config.yaml
loss: "l1"
optimizer: "soap"
adamw_weight_decay_other_params: 0
Rows from block 2 of a small masked image model, named by matrix and row number. Rows with one number belong to one neuron. Each number is 500 + 50 x the weight over its row's rms, rounded and kept within 0 to 999. All counts start at 0. Numbers have three digits each. After the name is the row's rms in percent of the matrix's.
After each neuron's rows are labels from the 100 images, of 14976, where the neuron reaches its highest value: "top examples" is what is common among them. Only what is clearly more common there than usual is listed. The data: retinal OCT scans (Kermany 2017).
# fc1: MLP up (model.blocks.2.mlp.fc1.weight, 256x128), inputs 0-127
# fc2: MLP down (model.blocks.2.mlp.fc2.weight, 128x256, transposed), outputs 0-127

fc1.127 111:485372499497444492507540610433501511493465518562443563476489469490623570535421480523583555481525491585436488497485494469582453420461541471446442508521484480464519477536524580603519483546461411588503560529407488597461535463433470476515482539494430452498472593456561500486475493549490482566495428517511469590508558424473490420558504450558466405520533458508513391421461502529464423505501
fc2.127 116:448517407389531479474610548433604420568595527518601480535433489568500460535387486543570541483522601528476461542441566513511554548556425490565534459602509475520474532475548503512582595472485455632482510522452492451442510502461532484474549495462496512462510452399454409470536475551502508498533464412496412504508519457525551455534509538541522502540531503447575512501516462463512500552580
top examples: finding: choroidal neovascularization

fc1.139 140:460568526524498526540387457527529505532572582510533522548588493496500523411487396563516514559453507509520509554507485386487536514558568533465506395459480514447542466530464533505520558554457537496582532501492553575480508480599476495545499432573529406490472552506496440539544498565533415618572483476509554575490516423396455526511550483536442495476458393534460430519569563471624465481458
fc2.139 103:476427569561465456486507448469452544553509537486504477540428457392495359472599584458476503499496462453510574535483462497500520503468483481477478550445428488615507413524505530453459468404505459524581462420570576448548495447568426542417488522500513538458513490473569589476491522575530569428502516591505562455544422511543475566494481482481485488491624474582516482492427481551585505443438
top examples: finding: choroidal neovascularization

fc1.113 111:478614503585520450555598455437588471452517508513533580434544516438475401457569541477554523506551526495544442410491523553502478483506475522521436430442451391430486471487573545581470513463522503529399518548468450475663566498467465480488466560505455462537522604500395500492479502527403495466520468482550471492570544458467486463554499489603521518535466499456584462451471473436454551460514
fc2.113 089:536407573518559602485462601529473438490507508517505443447608460557443544459513556474456425478431530596546468483509447463473456442604427536407434534447552445430431519501494530482513521494544497458558480501533563454492468510524502518433495532491424492433578461514584478504502542552465511542509459585459481479529590529495462416434471540458513507536462475580421648508442489469551600528531
top examples: finding: normal

fc1.226 101:472472563532561447596566534562529460402465517562494481549520483575518548514521548537520474434562533391381426552458519620515467465452455384592516464512582485534499458437579427536556565497491492529464556516475493428461514499493523508474472466478498450442493487475496459646473518500525519464478468545528445565487472481511582504434471572497451462467460457473485539525474438432466516399369
fc2.226 118:522472383466463447492533503605437524582451465461526515492501515547525465470433482507482519527503511587573562483499482464500523565520465444584536470517452470519590466523495417536519550518593506466463517473492467477431385502483403517446567546460607523530534498490563524525467445296552563482491475468536498465513392546493496500663507502485490444509525518555537534500524498503509497608441
top examples: finding: normal

fc1.90 103:473562489472553557516547497518558477461500480512530536520465472507470418400524512514555439477520533519501472468534571471457568503579501546550524445502498480658527495568558412574553454408507439423513479485460440538481500493628513579527505475518418448638507547530485530514486468422430485557503508522431447501457495491439550516457427446409482517461607383477505439558515565472465521416548
fc2.90 100:548524462519524460531400501554460522536562596556533548618523381479521528541596477495459442509478470496510503501466476552492538493575481496483551614472490538412522483455399468543457542449600508524467458397415514519557568530544509525487468505520530516422562488499423473564611439548485444456484528413468469586433456486494548438484500530455510471552510507515551589439500548479371473553548
top examples: finding: choroidal neovascularization

fc1.20 078:513490532546544500502603535406570438477572490581592447511539433472463488488436547490559538492427539537437492556467469513432461489354465443461455392493475502513436538470499459419479510413519519495521544471559433557422572529484480499586565481563587441500421499508488473535432489471480474539477536466651503579446524442569425451417547530521550464505463505486525465536529536479500573534456
fc2.20 091:523456562500552502456614460537524557373519526467494519553569549525533449512468543447453410506465522480503448517521571479491405515490546537479424635542510499454503476420492587486504465545516376501481565490486546581517579460424394568569569509482576413538475544480540490498572531516492441425490512497564525499553511551496492524498457547574536571582496534521569556459499535574432465479414
top examples: finding: normal

fc1.87 105:500464484516472511455432480603483497543560516432563442456470478484388578555518573509559450458534498433420441500479570453455545554484562411506377556445575497510478453452451443492501489503480495526470499502477517462593461521474477598527530500365489509549524460392509569498562497509491475442504487440566493515460539398499478411473461469512523489611518395522419571481578439497513518443435
fc2.87 119:590452475495376502505532518548559441388423541528490460469460607542515563579570540620436498436544478492518438426510450414522441548486502470555440503446485427530493400485523428483585434464466502501496487524474518407477541517511573591488506504452559530589587409570585478473485508400496470569439520513519531522507478529523525509546433470557504592510463556507498485503561507446557479488494
top examples: finding: diabetic macular edema

fc1.123 081:548555460479573478524503528488547556462471437549531474518470521544520641432563511528521538394508471570500477521562467372435502571511451626488528450567517449472463460380457519465499420445444510526477462467547584567565581521494507479424462523500467473445502443589560447475410541477514571499480577512477508462503534578531490416573531425504524520428501511478531408502526515567414458508517
fc2.123 119:554434509512489532486497501515486496447594519463472455484543603480480439569431561535460479473479511540395500521500549510474413573392542545438474550451577525425545471446652527515498551528538403526549502497488561488459468473459440558486475521479530469529453587514475541475417513419462518443533451446488536553525521432495414542522446501524527533598529565496603504448619501543501410416441
top examples: finding: normal

fc1.229 123:475484482480426492499477483536511514563612520551518497524467372573554537565508454499465530441558522509429513534490527418495480478504513520487504464447430569541545432486514566468548531437464471493517494480479481459525574408498563584534503450524513595440540564440444522444443424522427424583517545517512457452424490621485606489554419470515509494496501413490511499472494563530385587458364
fc2.229 105:472467560533532504572441483575431443503390517459423531495374537504454453462542504581536498485431529503487447530514610587446556390469490488507406494502473430425434467513437472543525470481526431574519442444523521514538492566589431472606521536582525453588434428534554490501484550525511537471573523505487486437466518461466417465432441511541410536532519514475585560535519489562557504470475
top examples: finding: diabetic macular edema

fc1.41 090:552439478515496425582564477567513505541587509438598481444483431534550562521530540586515549395467570435537411539431435435493442491418510505615515561473496429598501510574433532463559548502529527465432477480519504538552447455536484474581453572458495527483492459477528527474480486442460499638390506579474577490460535453453527443522528485513494503443459491508504535455595532511537569448462
fc2.41 088:456609511515519481482508539458373478508549457441539512523528520497539476415571499469456517446548508551519512521388516489561552523461529387471473522538537494507480570514422533543447429480524415448522514564464570489492503492403434459481436522574462506452500475506384409516456564544466493579533563415570510619511501521581489538550379497525446432584450505500499469548561464545518444420489
top examples: finding: diabetic macular edema

fc1.5 142:510455452432503503520505438413462580459565498516475531422476432545438609536478512405424515536527526455452543564553494502523456447458545448529524496452597432480566549512421594497530448527478460508402504482516513452596517511423500511485523556512571557446518490577540524470483479498624473455501509470488467367497460479451449525533587503518565483441427524525420523599490409537510600487562
fc2.5 109:477521487507479573521505470474486559577496459472567550608429446522505466494490501430492596530515445532471507593400484428473573444520548496430498475518359508489455474544550473542427480493510455482515544541592539528498447497492433523453529542558543510508513556425461451571448480487450462538559488475567555461616503508433504519475413496450410486486485519574433501429576592433368408513495
top examples: finding: diabetic macular edema

fc1.28 116:539511516414613477540487565517515476552600458433527576472493476498459500564601474505485507564418484510601424577517459468499554428429538413465537475392500502526501437522489421465485436504465498529436496471412475543423580475536422454538509500464602531489527491562507491476623536452492544393502443583505500506518513541443547522490513506604485573457510474562404520574485577538500487512493
fc2.28 103:532489446474509514547536537481572575376560578483426529441532482534499550493553460506578506404406427492523626511555534560505456548521556607452470489478505552486512502531459479559459471437505530520484456545471529460431478482524496522588474441433441543466500489377464465541539512433527530379545550407523529510548425531485546463480490557528426416531492630542535498415466564473500500516453
top examples: finding: choroidal neovascularization

fc1.255 113:498571501501520542408479534615421449447465524516504544591524495579510571474471515519537554433449521527500406581529545487505537484554588482478352456440518571456503516477597508492520489526480525459508506502449521574491501538507502556513551531521492495543521533456523499450453473516519467436502504489322467456491445601555517529473467553549551515504501482325450441433485574494584456570490
fc2.255 114:464427591580490486589498465512483478521475471407478520565555512398488500488545433522484523508518463514520523500468449448565500524505477527428503445535504382546573539456433545473476494472569466549508483576578526413517450524520523511564520511417498432440477502552462434582476430481635557647466577535597443524419446490486495499429489502488550502541501461458543498589597438469538568465515
top examples: finding: diabetic macular edema

fc1.208 107:493500475535479506531518433475505556437565584514488513512497568434452416463554523595520567368585474493427497515548392519468500520457609572472464515481433501492503528552536534428535541559483434508469540550384432443556616434614508470498575534519462497434471501574562570518522515521492520503512559382489528508469444476503438498495489501555507567387494493513470508457550465518408544529446
fc2.208 102:445545522468451492450451640548483474461563481428561473531572418613591521437509430457464487527519548475621511521533435375474527504523416444516561464513586448479469511474398571518563524541453521460503442482565491445544466560428487520435449532559493452489506478504474499486535506587475507613475514521542494577477548481503526462574563491501580454515561445512457541527469567523601545489542
top examples: finding: diabetic macular edema

fc1.42 110:482521467483494444450502418548547553527570506459466520529467458377536472536515499532438477486529498459476452478543537500608493468566523561543406444496427468540573487451584520437430491524483536461582370535530544545484554578538591522466600568554547486447468565461509501566577572505482505478510534417559463465424445564499517497563496551563513462501469439516483409340476551533484526476518
fc2.42 104:501452545512456582513547601505447492470513447509626512568515518575454490503488537533486435525493518509483473503456555482544537472518535499508491403496467618544485419488607446567540473545536519607471482474555561498511399410574487487541533537523434543575470551520504570513427409527500498514516452431514599488567485505502437581398463518438527525574528466449557507440519514415551373503449
top examples: finding: choroidal neovascularization

fc1.210 127:521563471460491437448520481468557520557517519455431486572550491453513604468536564493526607451497518371461574555592482497419533530451515499480517524502408555525461539531447501359567592493444457508440454531471483539509424507471523538405505433556431446467533526463557506470500413495601541435484536569426509487512443565524467560530509468460532455461604428506482470535464485538547441426556
fc2.210 128:444519537512539552522488516429528528557495565481472536604618542587423537501463576485502449458483521551566406462511446533560435508483482627503528439528514527474530429519575388463475461466529549504516562409468499416473474593484605528539514444473448471462512505561566531571403402503483438557488471398481529516451495412502518469570595519447499545526503478501473542563537539429512480526510
top examples: finding: diabetic macular edema

fc1.158 103:517582472474457436498464467644512513553598406492408540518451533460465498490496481420499512538506486475479491541436438509467518525517489557444495473538595485492534458502558517448587484482479476546493524542537552575452498497631532516610523526504458417535547471449388566528463538454571511540526590517505553553359440477508478437546504411415509503551525488405473506522474547492392524462542
fc2.158 105:511489517485534399456533432541506473417586565577435504479422540562438451492502432498552595564487452461457499464549622467448516513537555509551591519485536450488490536506437526511521508527433558530478461517476511575528420428507493530541514497392502541601516543556526469382489470483479555469505467480437555408576385548489481624569507430487590486502561555467570488482452483501469534484468
top examples: finding: choroidal neovascularization

fc1.207 101:482468478490468539508501548559460446459447511500489527517414485468483560521557534509427482469526440567477450482588547514489564483524456504447484566509525571578585384502428482571572498548442463485481500536539518498518582441439487435523527524501458540459543500514489537481535525455512522503497471475421441489638486469402470513471550518528611440312499361444451423424438520467442459510472
fc2.207 104:581486585541559544577479499552495516533518510369450498522475564556491493468453515521561554493450601568322485542579519493483469510539519484507501318538506539463523587492483434491547477539475478532494517518462510594481449565522564414498489464436446541548513443506355519511554505521400433532565559502494445496518509515481535533592551535551485508472487458439503527512441476484529467510450
top examples: finding: diabetic macular edema

fc1.159 092:602432419450521481565474413463432458513610455514516568543534593474504451533416511462518555456456445503469430480564553446481431441564503460502565568493573513547524461457556501531656416461504497532549526512501511513488490561452528481452514546499564548451498425568501504448495475547568506439543434426493539549368490506491592486491399454493476530550514440467505571538481513502503497596559
fc2.159 069:447516611518478593439531479503551511566467475540516511505420422420494510479504444545487408462536570451524534551394431458503557531473481607473495429515456517473458527592368509417371504462522566489545485473510531476441428469521508474500529492467448487589510558437473508529435515459472463598431498559522442477567416513460450502477523467506477403409613495502492488443510532497433443498475
top examples: finding: choroidal neovascularization

fc1.134 099:534459467535492518531524463482421584554567465421561521486540463470456512469525528527447524469454508488488491503483508440516479509399520455404486522488500465542442613466495550568589525591497468503526418419386478482557472553510561535524494533514450511456444479503526482550462540453532459535599703548584547566427412492437541483541418539456488518495515541397510565563539499534523514431529
fc2.134 107:538569421486558467557490478515538477438434516558453518575448540570506452520511494490598565558571470504531512579493473465410501472564476536622500435544527503424545467503494504410431478503439533536422443600490435483524561353474455497395495470509475505510537461466441559419554462515520493538648563549490542486495591527485512460456533452547445437558505490538488467450493499574444444524471
top examples: finding: diabetic macular edema

fc1.22 106:542481499447608441446480479441564480556502520679513477476505485538557533498441597516482439509548556484388450515509501466495527483472438544544523425581413544441445575445515462446454524502467513536476560557564445445576460465378443483439511521462513529444506494583505510427530480521462567516491473499501522555431517525458419439483533557417469435532490511523553414461475370560477492502518
fc2.22 111:519489500476507454442456519482461446432490487499593500545495558545491462534434486559481560487489518529406515440572591504533418575489554527480431502545490427417612497468504581587552528551623481567517503450539481447612496468429568500521445529507483478384434503497538469433520529513525536519487532437493422506463545445519474406511505554571518562528596588555573513509477444506482609579486
top examples: finding: normal

fc1.142 131:508495492559468504538422496505452586451576562529513471453488443567497523529466547403451454544502495527494431414524506496525555477507458463515539417482549466482545394482516581504579476503556546506437449561465508529554553414603461422519537409537436547536515576467533427549548457505556523521453484523553387496551610513479471528540530541515536474532478384468574443430505475567447469383420
fc2.142 113:478507438495450639478470552459475471490447461531549574453456518510500509546481569475470532515480441580559478478441564498564434531408468497468501507457569593524520458510497456510463428539574484495538533453423540370565580480441554432479426522503390539511524437477494498591515427540541468557481543475485425575512579519519489383484482559493532421487463596463393504498522542469492475584444
top examples: finding: normal

fc1.50 113:492509481493478468556401482494437495551536617510447507494492523615466525592557547460478527480473553526477488447517516543538538463483543458472527444501456582460447479554474550587523496583458467416538423482537501575448433491579537481416480516520436430434507463441508609552555408512440602460527512431528527494651552499496497571441584502462472508444553386510479463491532523477556480452448
fc2.50 104:519483492543451526488476495382463497521604470484460593568601526532495482517503461476537459459570491605532502515469459590565488520474535539564470441482498505566505405458635469503481444492574462535470496405490472457559567458442443579507473424560555512511513438496538513458574495429436460517467536487481526477429445571418417413543452418420457537533488544541586525503498508546493404518564
top examples: finding: choroidal neovascularization

fc1.60 131:509496470597559473487541486420540453556490526524506529468515519412454444581525445555558578486538514470579438571361534536622528431479549492561478503508547518595533433492492426506509417414550546505538468550470487514458554504502524515578455479436462556566592547416531496482561547513515483502503468507580499581463476480436578460454455531483486424470502421469453427433493510541480590609506
fc2.60 130:462539578448542616501512547474558502493498487451516462562534430420444432533459469462572582543565526559402506507451556501560473552539534490466428504545423564407497468427551510450437492462483520522506530473496551441462382491519478485485532521519574487508525547568483514561376377490473530516572507458448497429482543497448417488434470582449543484547606530574551430486490496590493433490471
top examples: finding: choroidal neovascularization

fc1.136 101:491517525471576492442506476518506526520548499562634513524549439503519503538555494436516372452464508497472498538499512493543519480537460422534536460524461485543501464421590441524496452441563572455552516478610533491536436497453446579478489463523446556514530576509480403539505427465423508429537447546563566544524555487403460478453432438516418346510502431596469560529589515565517519526442
fc2.136 088:528520522510507537531468574520561402505531406439517461541506554450560459390443489537580463558569506549515465475507537444540507460555411441467548543496519586497526542399415519442486513507538479510491445536459443575508588642565454416489456506443464460522543464451443561572521491443518460503465511569567524585480517525523559469545554565454543453585414540479434479481442585468456571498483
top examples: finding: choroidal neovascularization

fc1.225 090:501534619494483525537539496530506625503521462513495484493523431509564530434469510529463471591489568440470533546539482454547537467528420538544532432472458495458494498586477381492509485501490437462500482511593497416536513597454417511455511542525512600592540564599448466531504391554534476557531458363543563497515524459445508523455549591542458496492396494459465456475596407522501523501526
fc2.225 077:663519436485505455534520509577577482473489511545455417478516522570506427614453427416510438509548488542467460484510511528506490465490590489533515590566516505483528575449556608404470502485442618551547524545463475557414462474487553520553513464521559604480622517475504456506543446485506506450510495517510520522483475486520501509533622401454567499482539415440509495462444429556515526546484
top examples: finding: diabetic macular edema

fc1.11 092:499454539462528533438502487497547415484477507521442545559612558424487511483485511460446506566501518445544515478380482495496527493398527476574529553539423486457498493531430413529640492467494570496388425485553573544490419502399555477456508523601517488464581522550440506537510563534545542544515568531481487420535531434515520467433521490482504388432498392446528448545566564506490518438527
fc2.11 098:381507501434477514532448519553557483511474524531591472471438524569506524510484470459573451453538495524549476485412506495403420460431474493492502560462481470481500503510479499545553425608419462534584478433484393455437528441493492513436444475466524451490558552469594468529531575510490473442511472529493576622434458557559567571568491528595650486490500590487547461476526534516541443521560
top examples: finding: diabetic macular edema

fc1.33 122:488541513468498591483515438385562607499487488472519501589516455419416521436435606523460568508599491469472460545441584531511454453441505642455461551446464533526501403470567499391461552495458497520476499492424496579533601555492531494538440553479471488475509444556506502536510512469455503517479612428510480479377544507476503451432519507472506517517527493529492418471550577534590520479468
fc2.33 106:472518507573396555444541485478486507590510537451510535442454427486484469500561531513490506566446522475536465447422474495444410607452560493540532568445534543482517532469684422497471407471517403464522495459516488418467466533454491433514479359585570470522539436550560515512492479477434417507489470472507483500513492398495447526537450549418530483583515507468544468496519528437513486558592
top examples: finding: diabetic macular edema

fc1.26 074:530560524521563484578499483473484503514514482503462523546454488469508472493583498476475531479472528586487459536486509463488479531500511543493548458478569527549469644415414449449464440453537578499472574475445507488533535645392445516506398502543565484543379523592523501577481564595495559533463521451566504568502448563495500457464504460526510421497373525569412530453582538543432455470460
fc2.26 091:507397483547467494457611548474540453518494469389573437442546476566537509523487462595517450458560450480547389539515506489546476523456577501595427561454445454522610432501528485572549420427490429529575448465470431511433526417486548556482509581487492516531489494457519496463557533454498378493466472494510449546502480376507551455515517461485527595462534446519530542453545517440534468567458
top examples: finding: diabetic macular edema

fc1.100 119:482542464536491442592568491553577575534542454420417462462560416518503429532499533399479563585533529439560542490470426435528491488463440464568545567477532469526511559505470452502443460510537529502473389498518490515514506473588480572473417558610583487430485504475468444494552493519421475511468525521600547512369438563534584514493470446436426537560465533503520524521500421563531459434482
fc2.100 120:537473584508513565435480468504558473515534564464461492527496543490464609500479519531532517490451543548363494553437526513461480531545484532472401401462523490491503589480469529416488447479522455525544645503444516550459445500537618461531513435448519436500448393468451426467498493524490478523522526497506366525450517487570554496481594556559486492537506537469469484554518453458533570478673
top examples: finding: diabetic macular edema

fc1.38 064:503502508498443460538439451540459503591581506515415500542574421474539492588404437453502524531523546526441517561548476385459466404487484498435464480414512531527458494485531525463448482493477419367434497424421433546449511512542507490501469441532502525505505527609555536445583544457444534486560430572398483528453562497535547552527513451537520407434515429584466446534472474472504526477409
fc2.38 069:532533553482570522512452568581429489483509512455521421640491483556517482409510491525568459541444508583553538467507567532543560556529570556583547520503540458433514503505481457464538496532493511482499477474475503624476589412539548523478491498471504508474556522421479506496538452525406532534519495460522515594458367456615484471458512489552570520368539537476492405490494574456444605552528
top examples: finding: choroidal neovascularization

fc1.102 101:542483551517459548548527544563501477536453547535549620473512514595494546505545473440473474472512518564494514520512464544419453425498553540475520443565484555468612439528492479536544380493531473525526433461475392526577479570432537553502422437452410513514525581517505436531567451438555565549459471583469520427480502480547541476554397580511446471428489525452407504550479473525409599508463
fc2.102 089:534614491479578536520483536425457560587481565495570468506438474486444422447571536568583542502501511527468533494414514519552463530477490430477447447486406551388448489502467519569474440490498476441485555519505582435379450510477547388539525405474515489437496468635548555500528539463425460473547510490458519522470525523436478516542501494542495531488511545612496453476512587575452516449594
top examples: finding: choroidal neovascularization

fc1.176 124:473463495579528529490523508514529456520511451424566475538577501498528491523553506480504513545472487576464520528517487475491438543476524459461481518528457463488504574451478462534530480509460494235303402393424452493455481482473526488490498467496516475519505495553533477431515574490549494568643493452492545515505505488433513459486590436540522572585501530453541562491536496465527496511539
fc2.176 155:438553537535487474417514524483524524564521496475462475456451378511509559490494552545449440489547512436538515616510530419561535536458541535486523422494572531504503487546496434506484532463518501413454436469530549471500441451495436539547511534488525490433551595415457446579462544522463479480398630637471488399543507487503463510524481550562536483371469565563530383511465472450428509508460
top examples: finding: diabetic macular edema

fc1.1 102:488524469506464458503511502419501635549543530479540469519527601434520554419434523598555459524489505448554469471505516478491505473522498569482513431502442491468331507580548521458438458432486561471589442505484479520573544448414462551494475526562464549430571500518435441518571612572477553445543459572539518438510563435561517527552527536526522447475471512519366499473496467439533549465455
fc2.1 094:508425580544491520578545435547479479416520435514450519459505468476452464494491451550434602432466443498548519488532398492509462528504451465551445469438560468420464465505495589603615554467469444533508514481560430522448518560515522592583416497567530492489438480471505585444541588521531469571500545461488467486437484472570529536451389550568564566496507580477451454559471513511385514503500
top examples: finding: normal

fc1.236 089:449528435545494424555567576526541542460579550540497577476478534514541573512598492396471528536553465496522562535630487466527498432522489487414518379470448464514497391538557426502547565514465442553540454531486519456462477485503541511408450467540407478500521491564500590536551491507484526503508538470458567463500485554493427478532437523539500519604481469515530428599446460398440391489455
fc2.236 084:468407491587445521468536408446467497540493492522488479561431487459541443608467390476494424510471548462500430502506402535443537539551515476538461577511470584475541553499506506526581503543495436521424538475507521525514533508494477510506570573582559460553456412447541552512448483517513481425451585455480529563425491452437451421522504453436458536417529463602440494496506583518423456538640
top examples: finding: choroidal neovascularization

fc1.202 087:463578580466479485402393451491447539547487459516495530610434434474436526468572464451481552543471478567524482543453516523521506550544547498386428448442510455539557450508564574428381513493455534560516522408645542538535504531532432568585541532494513476484461523584454452565535508462522512575487478523534479477482566510418549463504462536384505522484554446551496527448461505419543504497522
fc2.202 080:527399448472505566612568508474529530545559487508502445359499519549507481562449543562552428599516532461532488531520479596472539453448429430535517543551439523535473536546492469488560467501520383421480502504378455520526508512542586461471463471543519576506489495519512489401438451450485483432517531458543540517482357470523513555540477479587524442574438494472488408553532561544497535467572
top examples: finding: diabetic macular edema

fc1.58 093:433562529503453578512495480471438556553557451583540566475459380515529425475502438448457556560565538404490554497514502495580474391501458558505486536482516532468571537463468477492456515473539473476513548481546485529459509535441544577494529548633581541429572543579502449433460517536492557449473546487480462433561552445482529601455523413413518566426433473446546457541488400539511510444534
fc2.58 111:491501503469407567394472479557538487511532401493506484536540469551514438522556524477399490537535569528517402402450506504507539466585512518542468526573451526484498493355598454535482498535550494482506533442479439531541409499492556545394448535542513528612439510481413491516507457410496530494503498469420460500457431488423498548603466410472528570540559495419508565419474540526496511453437
top examples: finding: diabetic macular edema

fc1.77 100:494505427506521471359476470606575529488603463522536495502514480456455469451613541461525491479467440557454517491572466527395511459508453557466498473588507446518508479506459527511609537460514466495410397517554496496616493541445546579473498505460502499402558519470474439484524475472558486526509469613496475483441583463409515605494490460490538455598507528460407469492477578464423515448467
fc2.77 097:443626560463449453472555460539516486485605550536398439600568470595498524493389494509528549441501529500528485533535485460546600473518470439566545454520443448461518419550467481412530507430557578517527517460482482537526479520550481523491478401512479469529444505473477536485540529479624487514547524467408599530489456567429425430538586456406491489499564481495579453535537468504532485427466
top examples: finding: choroidal neovascularization

fc1.227 102:527502490530530526536461511548455487500506574420557517557542529438462469541492466533545485469463540516399555494436476448447511522505470467427536441425436452461440503500506552534586417463573459595615577592507559576562524576458622460471552463485482485526411511599499445436494510477489543532320452412469479485499476518513526437517475459519478526523443498483437629458491479473518494498518
fc2.227 111:492480530481502436431471510531529562508438541522462511449460447525527519451511489437524532565567472451560472559547525525513518524464547569559480521527485537548522556521473480484416525578481570526605535580538525527609522485558379549565462538506425508476548457389452571574530488502454476468345426538443437452517502481508417481517504549487504439464570488475556358580506545596450505491433
top examples: finding: diabetic macular edema

fc1.16 099:491446524558497435555520460402552491545518446495476531523527451418481453513477520531466544498486436503540475505507454505515503566452543472479493566568564441664436470534562480460519506539432466491381432398495504459547536479422532450491424633561499583426637503479495523529541504456416553505510501523548495494571488409399484522546466454567568419418478492546467465447465509477524520493520
fc2.16 117:471522508542540511583551414537532552411454520448533526478483532430495481461524512458548546574470535489401510603566534477375557464464525557555547378503529425422447472541532510349472454489495444504502529489524500519526460444498537562471486490451475459556436386515426570462479481462445438578521524584500483508547589521521551511530540583468470445520478432512492528419490482554568543520403
top examples: finding: diabetic macular edema

fc1.89 113:696600579595565455484487461463457591471476520513488445540530419510446457509515534486485459516537468554489598592543542461503519558505464569516459409352573471480505539428585428493543413502507476516504513521492472478534447477514436490473553484561448421484523475486558504522415525542436515567516539438447489570486522453480521498577492479547515462532600479523435517519525577465499510486443
fc2.89 153:657570539438464552495503547485516509477538498469492580464428636489558531473451513478489559496435607501516498481446404526486524393517454480475465616604483552512490568615436558533419559481451452436541459445464505521548507541506572459522464407488475557482470512536452489460599507453544481434447465545550563446522496552495510532427487538457448607507449521535541476495514464502546533490508
top examples: finding: choroidal neovascularization

fc1.187 135:556520542469513515558497510549486548494537530507552531471504502451519475518499431451494534488483527501457502541503455535499543525562520438483474484397432461542486475486517567479498506520458489800667564609522546534533540555488500513572546544507476477514440474563551517496492484507504512520588596507582607566503539509499501489528466502416444535565508465448490555543489520509554541502496
fc2.187 158:430609484573493452460465451445506466577498512559487488492468395565474494550516525491528447514472550478511451515522515488486555513433484609485524468486570536461513414585501521453495591467565524661584526553511548492499494418493539480486516477489595465418552480457484493480496550441466528521511594587415523458533478590489534539466418531605539427411411466553470499451491472526435466500411
top examples: finding: choroidal neovascularization; finding: diabetic macular edema

fc1.221 077:526402465438494476479498554489380642580536453484481522445562529378488379512472530504464515556592511542505579444551512435506485462503519552501548425457462563592485449599518592523482479519522570506493464505466514621521561554465402479537548577466567482547537455473548501412549430448531548497518509441488519564514511442466480456552560512455573447528529501461468452539527470479470535526465
fc2.221 086:375477548605459524486401555564458530455488569527477553410464551552466500532413544463456505575507587483545448498473513542465450474524528420515514478439585532475509510522442498467542485498499391566406509520487528501593459535456490497506534514535477460442574573532603484480432555587537570592548433492475483617478450490511492473473499438547490449587567414512558496505510510433559552555470
top examples: finding: choroidal neovascularization

fc1.110 088:590538517508446425534541440558389465470536495499493503514527497513476492519450412501433462554499510526458493569508453470430488625441526506508442533397668425495544437491452472484544520509462519476544443496433503482445574514573484572550513558545482562564566475551576532536536503428341552476477430469506528542579539416519445582517599455522476528475507483506445454526464503444507524502521
fc2.110 091:419452496531519560490500576390544491503527569488524502410437547485441502499523544489508503455553527498471549516408454502569509415615494427542530474541482580464406518515567484475452473558561530497421432512530494488570596509459535451475543435433568499420469501490512468387440488536551526483442569485477437574574423484473548463471435540438440399542449530527543533381522466572526547479472
top examples: finding: diabetic macular edema

fc1.111 083:423691583495498534572561536549500456543448461479534541521575485465458522495549436474488545549422479494566448501497507512510554488536484482504489448544541497471535546462444473488566555465429491427494537505480521484525446411478454591470536519547509466502455450467505495526573569562512486540540437513598527479454547499545456420541512441366502447433485334437557462538529475498427563484579
fc2.111 073:552403563536464462450479502470466529441495495566443532565492443534538457515498404581585495448559462421382509559532461395464440531424438513555437545484437481454560425537500526491493489481502466546492479544580440396467458533593441496475492486567478493508532571558525516501468511441509541493542453460512485567552568481442416642444444507553547606473511554584529519516550459496445475506457
top examples: finding: diabetic macular edema

fc1.84 093:514533536457462492541435509548510537454530493484525507565489479476572454558522585560553502436522558475482500556456523472368395431523568502496436486408508425539634499487483562450419477448525525506519575453420478494540563510407506543544569527423441509497518581594519627487445537471444555431489539555556503465504484536541552478557436457467558508477504469460382565530512530581478520437503
fc2.84 081:496459569448526470505488516523505487489541503497539497435527561441435444526425548468600508523516478531513461415530605507559465378509467450509473483509506551490616516488539465385565518526535516558560433462585487579513565477494484515500528529511555500523459543410588450477482425523476398476563518599505456548453481547422413544522553548549509543455476491612531561551464447373578446510482
top examples: finding: diabetic macular edema